{"encoder_arch": "vit", "model": "model that answers yes/no questions on an image's attributes", "dataset": "photos of arthropod specimens (BIOSCAN-5M)", "train_examples": 97500, "image_size": 24, "crop_scale_min": 0.5, "horizontal_flip": true, "questions_per_image": 4, "encoder_norm": "layernorm", "encoder_norm_position": "sandwich", "encoder_activation": "swiglu", "encoder_mlp_ratio": 2, "encoder_head_dim": 48, "encoder_fused_qkv": true, "encoder_bias": "qkv", "encoder_qk_norm": false, "encoder_parallel_block": false, "encoder_inner_norm": false, "encoder_moe": "soft", "encoder_num_experts": 16, "encoder_moe_every": 2, "encoder_expert_mlp_ratio": 0.25, "encoder_slots_per_expert": 2, "encoder_shared_expert": false, "encoder_patch_size": [4, 4], "encoder_conv_stem": false, "encoder_layers": 8, "encoder_width": 160, "encoder_positions": "sincos", "fusion": "prefix", "fusion_encoder_width": 256, "fusion_encoder_layers": 7, "fusion_encoder_norm": "layernorm", "fusion_encoder_norm_position": "pre", "fusion_encoder_activation": "swiglu", "fusion_encoder_mlp_ratio": 3, "fusion_encoder_head_dim": 16, "fusion_encoder_fused_qkv": false, "fusion_encoder_bias": "qkv", "fusion_encoder_qk_norm": true, "fusion_encoder_layer_scale_init": 0.1, "fusion_encoder_parallel_block": false, "fusion_encoder_inner_norm": false, "fusion_encoder_moe": "soft", "fusion_encoder_kv_group_size": 2, "fusion_encoder_num_experts": 8, "fusion_encoder_moe_every": 2, "fusion_encoder_expert_mlp_ratio": 0.25, "fusion_encoder_slots_per_expert": 2, "fusion_encoder_shared_expert": false, "fusion_encoder_positions": "learned", "fusion_encoder_connector": "linear", "residual_init": "none", "optimizer": "muon", "muon_scale": "match_rms_adamw", "lr": 0.0027, "momentum": 0.95, "nesterov": true, "orthogonalizer": "polar_express", "adamw_lr_other_params": 0.0008, "ema_decay": 0.999, "steps": 10900, "batch_size": 384, "epochs": 42.9, "lr_schedule": "constant", "warmup_steps": 540, "weight_decay": 0.07, "adamw_weight_decay_other_params": 0.05}
Rows from block 4 of the image encoder of a small model that answers yes/no questions on an image's attributes, named by matrix and row number. Rows with one number belong to one neuron. Each number is 500 + 25 x the weight over its row's rms, rounded and kept within 0 to 999. All counts start at 0. Numbers have three digits each.
Before each neuron's rows are labels from the 100 images, of 14848, where the neuron reaches its largest size: "top examples" is what is common among them. Only what is clearly more common there than usual is listed. The data: photos of arthropod specimens (BIOSCAN-5M). In brackets: how many of the 100, against the usual share in percent.
# gate: MLP gate (encoder.blocks.4.mlp.gate.weight, 320x160), inputs 0-53
# fc1: MLP up (encoder.blocks.4.mlp.fc1.weight, 320x160), inputs 0-53
# fc2: MLP down (encoder.blocks.4.mlp.fc2.weight, 160x320, transposed), outputs 0-53

top examples: order Hemiptera (32 vs 11.3)
gate.209:473521523474509507507526573534514517482519487533535504504530475495512517504540504504507486532510466520491553532481481505438499479516497476445518483486467482478557
fc1.209:507452485534516507464512482510497503561489492463495498476495507502501517525467471521500525502451513487525465458489491509572533522486495479571483569493543519525485
fc2.209:487509510465510497504530540489488495495504497534523479521447485521515515510545507529482502479494437451513521540494492483470499491442485474479469471486481463448482

top examples: order Coleoptera (57 vs 16.8)
gate.236:521514518498499486492495471517514457463508470530510493496531574513532502456552525533486474560475494490522487519522485512502503454493520487516488478521501488484513
fc1.236:524530514516499479523509506508530533479558507476482464538494494483515540501501521510477498492482512483523508506559513490512499519480463520460475477525486543473470
fc2.236:491503493499494509500473506491534499515503495514449528503483497503503488502494471537543527496470495487487483499507455520482492473517489477517544511535489470533521

top examples: order Hemiptera (38 vs 11.3); order Lepidoptera (37 vs 7.3)
gate.185:449445511478503518527502501484512481468499495474495512526467481481540519509500509475491485467499459465514482467511516508522511524458490521521503552490496503521496
fc1.185:535501520521526521507471473503464517471500461471496504497540485465499500484494476533488455476544502511514489526497479504543530478536545559438523453472466511474530
fc2.185:523525489490492466538492457547453535540453478482520536524472482457531495457535494497484484505549472537519467542485516493536489499502513485463541498469487531518525

top examples: order Hemiptera (32 vs 11.3)
gate.122:531487487474473490500512495489513465510433480525525514506478482496486462494488469513503482472518538475500544490521467543477491455532531488473502470500496475527500
fc1.122:495493521533490498512473492499484515492544510461478472493505504530511517545491527457519495509522457511501448500475556471485500554492493523496497504471499488556500
fc2.122:484477524510525520509502528519477474478509495496496451555497500550503512485485508472494487501537421513485494506514513518512487436481480474505516546501472518478490

top examples: order Hemiptera (39 vs 11.3)
gate.35:506560438556509485483517519489456529512502552494516514476524494478518539524474507515475498482479473519477500508479470456544466521468464491500507492531507488537490
fc1.35:502532498514490485453479518496493553539488516507549510517524503488480550551523525506481472456462466525492486526491465483505502515492454515487513499509511499542517
fc2.35:508499517481497501468494481547535523507422464504519488478474497543519541500505511480482505496495458489517528519491510479513534511488457505472496510516508546491492

top examples: order Hymenoptera (49 vs 20.4)
gate.2:527495511488493529516515435491483482491527507525459536518523475492544515503457514453488483520491493492496477482451505451487502457532534513530504469517524521476523
fc1.2:499495511459531496487501506490479461529554486488534553512482476527480510491548467509490464499485490496532532462460521529565509488470492479494489494484548534517551
fc2.2:542490500489513518543538509522456476503463490506534493495415509476520466497485504468498529512517514512492496518529494499484533519514487476577486507523490465470496

top examples: order Hymenoptera (53 vs 20.4); family Ichneumonidae (26 vs 1.3)
gate.168:493445496514456516508552487480517525504526463515481527510529492497479486435502513507485517488496497490449521485465506466496488458491460497528509473508504465513513
fc1.168:532527513508529493521481493480493516465490551536545482504504527509524483523505515482526471507483529469532441522496476492506524505516536520496541520477491543483476
fc2.168:499522458484503499504512533492506545466480476458520532474500484498465542514552472484532525512480510540536505536479508485481478508449515517489452509482505526523518

top examples: order Hemiptera (61 vs 11.3); family Cicadellidae (35 vs 1.1)
gate.49:537427488519519497511586519508519524458515524490503516514517495478528488501507467495491487517485524498508497522498481502508482518465436499530467532496461452499497
fc1.49:525471515501510481509567516510512535425513527510497524536499529486547499495521495467507493527485519494481498532515491504503460519485482506510469520504499478500504
fc2.49:564524505505518475495487469517511489546457481520466466478509433467498504512469517522466504542475496507522452499497495490521490475479520521505524500522509509539454

top examples: order Lepidoptera (34 vs 7.3); family Tineidae (25 vs 1.3)
gate.272:535466509490475472533497500508525474451505519501523543494517508482484552503510518430467529518533515517483462527489488513520501519479485522520513478508494511463483
fc1.272:489526522485547524480525495496437536524478514499491473532474505496497449516511496550520477478475472498498508480481514501479520473529500500492461505494523508503513
fc2.272:501501525490516470513539530456500530508481554512489512551560537518519482517513507519513508496492492463438514523492458549491471476487516509532519472557498469501527

top examples: order Lepidoptera (36 vs 7.3)
gate.235:505538486524515490526507478488466522475474468501498522496514503519513508504498482490476474511474498477463528513523545466485522529551520516518511499462453504486517
fc1.235:513555526542506487512470502447459509506473465495484518534478497524494497528492527507517504515496524503467514526525517492483505516520531497545513496478462523487493
fc2.235:480523522464471481470494542484495494457517515464552485509516515526458456518478463516478466528512456545481494475485523492509516521524519494509499436539522523515531

top examples: order Hemiptera (49 vs 11.3)
gate.53:489553485558516505483487481472482528503521533493536476480501451518498513522485486529501473498491499536515505518485471517530468471487465534515489493469488482517526
fc1.53:472425542447479505518523466514505476472450517533481520509469530525481526478538449537492490496532463484476529505526473537505519500480466539453517514527519520525508
fc2.53:519491505542495507496495485471477490512469513467496473531487550501498449487541493503506519514504532482482416454544537524515481486495522503477505513478487458516483

top examples: order Diptera (72 vs 30.7)
gate.77:560478533469494516538453481496485461468468469542490492512457492529502498440532485536502531509489500538539482513514514514470507533488491523452486484474497471525507
fc1.77:529494489497520467504521474500502543512543531456540450507471492555499503519513480505496497485512489507497515507480494471486526481481506522464486489527483500502514
fc2.77:546506488511490503544487502473502505534480507537508543482456451511467492498521468541496450456533468516488526457576520536521532489474487505537473466474447509489493

top examples: order Hymenoptera (83 vs 20.4); family Diapriidae (26 vs 1.3)
gate.64:516489458496540517495493472525514439524529482483473485428464473500479528510521520517524542494503510513469482536495533492478522542462515483520519501511534484474458
fc1.64:494479457469522513497504529524494465521505478502480471459478451499491530516518506534544516498496502512483490531494517515477539510485507518501556527515547460459449
fc2.64:529498458463499482487509562492481478489456483453526481501526516485491498475515526540478509503528523499454513493484490492488531476480518479516500494527519473488491

top examples: order Hemiptera (33 vs 11.3)
gate.164:519486486493504523520526485487509532480492514486480484528524495482510524459507485494488476477531492483520541481488524492525480553505510493491447492486496479529484
fc1.164:516504522516522502480546474462505491498522501470483552493518554503529480483504491501505489519485482483534514483538512504519454456538489537517457476532442507490533
fc2.164:542483504502526461514481479496508512516499479492519512480499455485483475497515510477470540534518502493480459454511499534460484517549499556526474495467478553502517

top examples: order Hemiptera (35 vs 11.3)
gate.269:480474490502474519441454529527528493533507482495459469533521485479484512494497514505501496492435501483482477542497506479483440565517471526511519520469533539540493
fc1.269:505509514467527491500510448506494491469510499478534543516511521509506508493469492514504489473538527515532536486466485534507548434490562458476500500554491494458526
fc2.269:477462515492485503464521523463480477509469490477481554480550463507498531478491471523532541551516497472517507477497479525457442477541524440470541474546515473481542

top examples: order Lepidoptera (68 vs 7.3)
gate.40:523455527493467522473504528501513501467521530492511540527524541593536477485501516511472438500506536491487484499506487540545507494485513438500494463479522473451523
fc1.40:515473528493524524466472511498491497496492477488532558540536551517519496507474527515517514523478524468475465515504506488466528512483520535514476486527512501433531
fc2.40:505509517449509475528502479510517479456513462520460494461543496528455489531494548553522516451474483475512510527481503474509540512481465510519538511530500511498523

top examples: order Hemiptera (46 vs 11.3)
gate.146:514469496517543508500518506496485524500486515494479466495443464501526512522525444505533477506476536487528546505522519509526466542526471516493494512460523467525478
fc1.146:520510492456465516502507510510544515498526503512489541491476515528519512490473502506467492526499532531452524554537487493468471501537486543477502502491463476518512
fc2.146:486500460475479508519484496479503545522533492549550498497459509495517525496538549480481509507492473500476462531525508493481533469469470488519503528497469461459493

top examples: order Hemiptera (92 vs 11.3); family Cicadellidae (39 vs 1.1)
gate.283:515518496504487507496457475511502528461495521507510496536496500492488554477505483513514487496478487512505500533498469509479498542505507549526441487504481510496479
fc1.283:509512490488502492492533544467477514520514473535480538478536512496465461509500532496466476507535529482470493460516534505521469473497482453475529517522539501519495
fc2.283:477488467509546462495509481485471491511502510497486476512518533470495545502493511499513522526510538518463494510552481459506504521519478496482485527519488469518490

top examples: order Hemiptera (68 vs 11.3); family Aleyrodidae (28 vs 1.1)
gate.22:479491465477487534567513472485524506461456518480488515563512519500482489506496491523496493525478494479466526498504541513504494557530497481541505499485505473508473
fc1.22:498556441479498514515508495516467508495506423487498497512504511502460528484491505515536509499531504509537477508531507517487516487485488484484497434527466503503489
fc2.22:491492507483506495539496493518505505549523474533533521526500503515497412480502491518510514488531509479524487460480507513457444495489450515461481495531527485462492

top examples: order Hymenoptera (42 vs 20.4)
gate.132:534527449514477505463488448487488467510466456497542487492507529498505499482531523501486506501469514483499511503478496524485499546532499489482538487499482485507476
fc1.132:532535445503473489466476497462481479485500472549540461501509514475474493492491486503477513516488491511499483505452494502511511529558528491458549513498494479499503
fc2.132:510549465489520483538523450537455517497540519535507450504516528483466494512531522498519510498520476472494509475502544498496451498549521464463517469508543503504509

top examples: order Lepidoptera (26 vs 7.3)
gate.140:556503465434502489499489503492495513454494510485513470514475513520534520504491509535530516486496498531542492532478512521515492539515481493502473494491459462486522
fc1.140:486522485519509465505483513518514517458547524532540499504557496509508528525480484485514522484516484474443490532471470441507531426543535536485484474478509477493526
fc2.140:467529507521521524513488494456475475505558524524468476500487543500507544513517477525449522506431486508536484500471515508511484504494461475480426507543518504483482

top examples: order Coleoptera (92 vs 16.8)
gate.118:549516470496507521507480501507477528481481523506524552514483489524502438513524518510457490489536485473498543482463517451501489469496545471486495531497515485513478
fc1.118:549511462516486504542497480485462538468510525527509506510489518546482458523498515516491532510542499507519513483508476476488484492499513449509467505508537492493472
fc2.118:502485525477523494555465476530509501516544503504511496482474521523491494521504484514568532503509497446486462485490492472524512509526552492533474460510543511436506

top examples: order Lepidoptera (44 vs 7.3)
gate.62:458466494529515493536466469570482492474508489512533480511523477490499525507511479489502493525505523466490482472460473513496474501500480473535508519435525478524524
fc1.62:479520533517506537477543532479506469552505535522469506460491512462489530499523489495507506483499482490493489508526520531514498496495526491490459538457497479503474
fc2.62:492482507501509481508539537507531503528496531493458525517525455500469485508491450544494512519503465482515493515481512479486513550462495499528486511468500464483535

top examples: order Hemiptera (98 vs 11.3); family Cicadellidae (26 vs 1.1); family Tropiduchidae (25 vs 0.5)
gate.6:527499442508498511532504499508502504489472496502511496538483494466508491532481521491515507546499487453504509490469497461500495486485508489524501530531464486492487
fc1.6:497489491513511503495525491537516549509484509446485454505495545511518476537487521472487446531496518509527485499489510483500515501467511481493458529507486508535470
fc2.6:497492508476508529457503540549537559554518503493508481493492500533494469502478489539474462456460522562521520506486487493482505521488534478474469520482518505557481

top examples: order Hemiptera (97 vs 11.3); family Aleyrodidae (36 vs 1.1); family Cicadellidae (30 vs 1.1)
gate.13:487528470457515452527508519523522515512500481489464470489470474463507544510527535482462486557487526467468489484479523466473479500528474520513471508520534520523491
fc1.13:509512533496490537463477477487476504500557499492519517482546513533511470477512491498526557461502454535533505507515478536526482490492514501483488478499455497493538
fc2.13:500526493511505416467540481454479517475486525468537509492489513500494467500517489458529516513483504502530490447480494513481489473509496544469502448537496482470498

top examples: order Diptera (77 vs 30.7)
gate.112:540501523504517506510487454507501498503517509516515484515458499499545456517508505519522496470486479523472523489504495453514488557522504521470471431519507473532479
fc1.112:483464510535497490538502507481469497503461488480537468491491530463490521512526500487453473505494501482526475475514484484543487502504546474503510526546484530507493
fc2.112:482455490535504488493453450523493499467507490469464528518521511466544480481483486461496534493518470457529479529475460520498468453496542485506506457538455527562533

top examples: order Hemiptera (57 vs 11.3); family Aleyrodidae (25 vs 1.1)
gate.223:486437494504515491496517492508515462464453494512518459533462466499495492510470536464485475488467510475509523546465509492481485545521479482504495502480516475507495
fc1.223:460457530512496485475490501491461514488461500513487472532478498515515490501442509483478502498479520477477510552494556516488454531500492485498479514504475436482528
fc2.223:480468503479479470513536523542508535525483511503491483517418492545556482489535485520504455493512552485480502491475522489510504480532489496500482492531501495504485

top examples: order Hemiptera (36 vs 11.3); order Lepidoptera (26 vs 7.3)
gate.57:461506503513512494494493472482492480457467570519470563524446522531492423516502484503476470506485526515521519513507472487507459490520463522511484543484484462467540
fc1.57:520481489508496505464457494473510498458463524515462527522477484524461463522477460505520490534455540512479482550464464496453490478495494503495523522463498473519497
fc2.57:514484515511465486568552469505503489490530514489484524497513502515487545516479519536450498508455460501484511500503509491487507488469531456502478456501515511525489

top examples: order Hymenoptera (53 vs 20.4)
gate.257:490519526502508489494521512502478536516516553493515497454512490510515476494490488515458493509507520497435504503467471474521503431466473529482490510481511526527512
fc1.257:537451517510498506469483514489511526506503467493537517511515478449495479508475447522521485488504509468519474525498475471514472562504517499477520526488501442486449
fc2.257:513504494488504532517514465474509489473505483514505483535539479510490509544447526530449502508516545495519530487504490494484457496508507483528486483519528535495516

top examples: order Hymenoptera (48 vs 20.4)
gate.263:509512532538485515478473509497531472489538443482489515483504456507498532526514526541514499497562468466497506492486518532504467502488507477494495499592518533493510
fc1.263:510479450477517499527515500536458501529546531557527506506482488514498493437489500460508448479510463524489499475515516468506532432529544502528500479435549518522504
fc2.263:503500484481562525493474504542499497533464501538546500488479517502462477452507500500494501510506494492505483524510450499512484523510540522528545494498497467522539

top examples: order Lepidoptera (34 vs 7.3); order Hemiptera (33 vs 11.3)
gate.72:508496496515494511543468516502530508469518482529538459532544507486488460542500522508484484476505543502547474448460507506478478541481469505451491469481450501459507
fc1.72:503490451515491488491474556497528474535521509520486527487505466478484499508474491486493473500455512525553482511465482507527515543489465489537451560490542536489469
fc2.72:510502500514443524495540496454436553486521519522492535533488483453485560492460512502504464520516522474513521471477537489500492513540466503437491507480443471509503

top examples: order Lepidoptera (65 vs 7.3)
gate.80:519516528465523498501465465541527498461506518532524485503550517515507496498470552499488500513501493477538490480503487542499439490524517500495472513510539527525466
fc1.80:524530490528491505491482499458495538484498499523538517482524519468460504471513452483544523480469472495460514489483523477515471465455500489479479511500538508452517
fc2.80:479490462512476508537501481475482520471490469539549561492473506465492498494489485514465467540488514497421491460489466488476495480512489499478496516480487506465500

top examples: order Lepidoptera (27 vs 7.3)
gate.191:446503469507498475530520522492469552452504518513496499524490474549519519468474460527523492483516437542503490554486501516560539517466518478464502467500520482493477
fc1.191:539470540480517499488479513510543487526506498493481479523496499496483515483489499488454485524483530458525502456478483520464503526490461475492494524484480501510511
fc2.191:511517455523517447517502547497490516514525505508466500509487454531482512490465476510536482459549480514487445500494525518511480509504516498498474464560508502471500

top examples: order Lepidoptera (71 vs 7.3)
gate.126:518538562503477483508532506486492467488515546515496490535528501485488514467538539495543495544491488476489521514530527502473496490566480508486517469510496506494485
fc1.126:480479490513513488465492496461468538507503517470517515457505467508488499517483453528477494524511502517503488529509494523528532481490566459482529535518532567494489
fc2.126:489520462507467479511469530485529503499508459502477519459459524483517486504508544553467517498491490455473521516475473505542495515501487547537479482486507477491514

top examples: order Hymenoptera (47 vs 20.4)
gate.130:508471508455466485503513501511475484486532515480491481491490492501523443460466486504456494522531472523487483472450479511510499536517470477466471494510524516549511
fc1.130:538493517515473485525507479497483485517486514497515537485501492490452496515487522496515480455488510504522483547525518512478457483547528498509512571467472478460520
fc2.130:477514526473452579489476493496532529505535491483457492482529492498525466521542518474489483503467477499515511518506473478503487495467478556489501476524482485535498

top examples: order Hymenoptera (71 vs 20.4)
gate.261:463481501487508484495531523481509522527481477463448506494502474525519452506456545524471490519523471483508444520508516512500512474481521467497517527478501499532511
fc1.261:443476489468503491490505528484512553529484501466493495481486479506535467512432543504466487490508442478498460543519493512515519491505502513498502533473503508530515
fc2.261:468451479459497474450499518506493535466545479517513523473509477486494508514494481467464521525556536512522470496539501543495481507447478478503500462478507514508526

top examples: order Diptera (70 vs 30.7); family Limoniidae (28 vs 1.3)
gate.273:488503514501520502472486473466511523503566519500530511463448528471494506500560488489514520481499490484547487472511541448483493476468518487492538470533512532470472
fc1.273:466485541524542489505493472459497505535544522475526497470467549490483521478569492466522508491473473476548510454507514479488507476483486484529526498534508531483487
fc2.273:490473500496524450522542466484526474520494447517527517540505498528493506505518516552519531522565501486506482509512447518517479502504510494524453463456549522509460

top examples: order Hemiptera (40 vs 11.3)
gate.275:488499501480539507522514519540481465493518452488514477462521535509488533511488479463459522474477501531492533512477506477484494490466489536499527507539472476492493
fc1.275:516492470473505484499501511519492462485546477486492478476545517513489523497494474482451543481498501500477505533489491515501474474460471537493514524538478503491490
fc2.275:501485467483504482471493467524508474489543490480465530494483502514531520476528529404462563543501493485509443494518505518546494510505509511516517486520481497468478

top examples: order Hemiptera (32 vs 11.3)
gate.139:527470483532475506504478457505472529521480514550483507543481470508499490453483517556476490500533498496474513446517488542468523529483492536495483528509493468465514
fc1.139:503516505494507502492532494485535535512458501515481524517536482466508501530518486450489491533428498512545485519495493471518479521531481456514514515420518480517458
fc2.139:487490469524508505498520480467471519510515475488486511525469539476526533526467499496507519506510493521498477508507522540485495510498475496498507524532482461523527

top examples: order Hemiptera (60 vs 11.3); family Cicadellidae (25 vs 1.1)
gate.11:455484519494496495485486520506483500496493531490466491507432484496472456532465494497498468507454565515475526517483442498473501565510485482534489493469494504475507
fc1.11:491521462561495513485503498508496495480526534502451450503483466509533509523465470505496490466484537504481506525482451476490480500517497498520491513480471491467500
fc2.11:490506491493484525496528509523485507528527507541485522517509475538543539467482508506519480514519483519488486489440528486445468493528523481494470473493519487481541

top examples: order Hymenoptera (70 vs 20.4)
gate.300:485428445500489520465503496512551459497509516505455493485454459453527521508534496517505490502481536497510476490486458542487537539491488514515485518533527457499475
fc1.300:493507522478489527564518479517496488479526494481465527502521517519525507506482424513523481500478506487551494546512500486494461504522495463482454526470502515471503
fc2.300:514510483502481501500486445525485488460493508508472467484453498534501490504539476452512476491522496484505492500475545489444456536517487491490492487493492547526505

top examples: order Diptera (95 vs 30.7); family Anthomyiidae (32 vs 0.8); family Muscidae (25 vs 1.2)
gate.270:495502468460488483494468493528542499486465492526493542513495511506469473526510476475456478504505453517503543504515512501525465559506448550506534513516511510474501
fc1.270:484487476467476472481494493544549511488486491509492549499491532489454490522495481488428468499489444510505543518514499529503475556521440525498518520518506500468507
fc2.270:528533537503477490526473537508493503476484507513517460520479510509489499489522437487461516468475502525502543466522519482534504490461543512532476522496490538493501

top examples: order Hemiptera (70 vs 11.3)
gate.36:493525516509437497480536516534493454434476505514513494503512520523502513495455460482496522478515529478548523491503483522468548512516473503472502497525478539476492
fc1.36:512536488479461493478519502513516469518494502542515499489509509483493506546468475506495498442485535481546483460508517501540520527487535536517517565521482508534554
fc2.36:516555495507460494489491475487532511526521511527513522480520495453518467546509502530506459469510547489504490491478497468516546516462488546485490492454519450495549

top examples: order Hemiptera (32 vs 11.3)
gate.319:506459488529504534502518486544505470479524503531495488480504440442498506499520510482554476511477489484478495528470462485491550562539471477533511510476503503514491
fc1.319:504537504535508479501468519491506548514484528486459511561503518466481520499492523516413499488533454515516502484560531534473492511477495494431491531519508516510450
fc2.319:486505505514459493545543542490545505484534529481522522518506495449502494482514502488473487539523477498445528473534458509545492504517485545487497487540459500528473

top examples: order Diptera (69 vs 30.7)
gate.252:523522513495509489506499503469487484454526488491501479545556488521520518517499500549479484443517515488482527521565520504478473505492529485505472500468541515474507
fc1.252:502526536460521501521472504493529530489508452502482452531527529485549506518505486515517471474518499493493531488521488493516510508450559488498488475495539484499473
fc2.252:521497483488522508496428519462485525503515467508513539524458485500500494470528471551510493500562496524457506488493461502502494525504533548480445501523489500496527

top examples: order Hemiptera (46 vs 11.3); family Cixiidae (27 vs 0.6)
gate.298:530480478466493481507490507501519491492470498493464523525524525516470488497462512496481519505500506502516444536518487483531529508513516508481555503517445522534526
fc1.298:488467483443478496512492511538497522476467487495515522490500513497513466519475494491487539461441557501504460557499499509540514534534522496502505494511449507528508
fc2.298:500466498502451538546479477493448511481447470522492476495537460531507558467497498515525510464513481479542478525506475486520544509497491490512484500491520481479475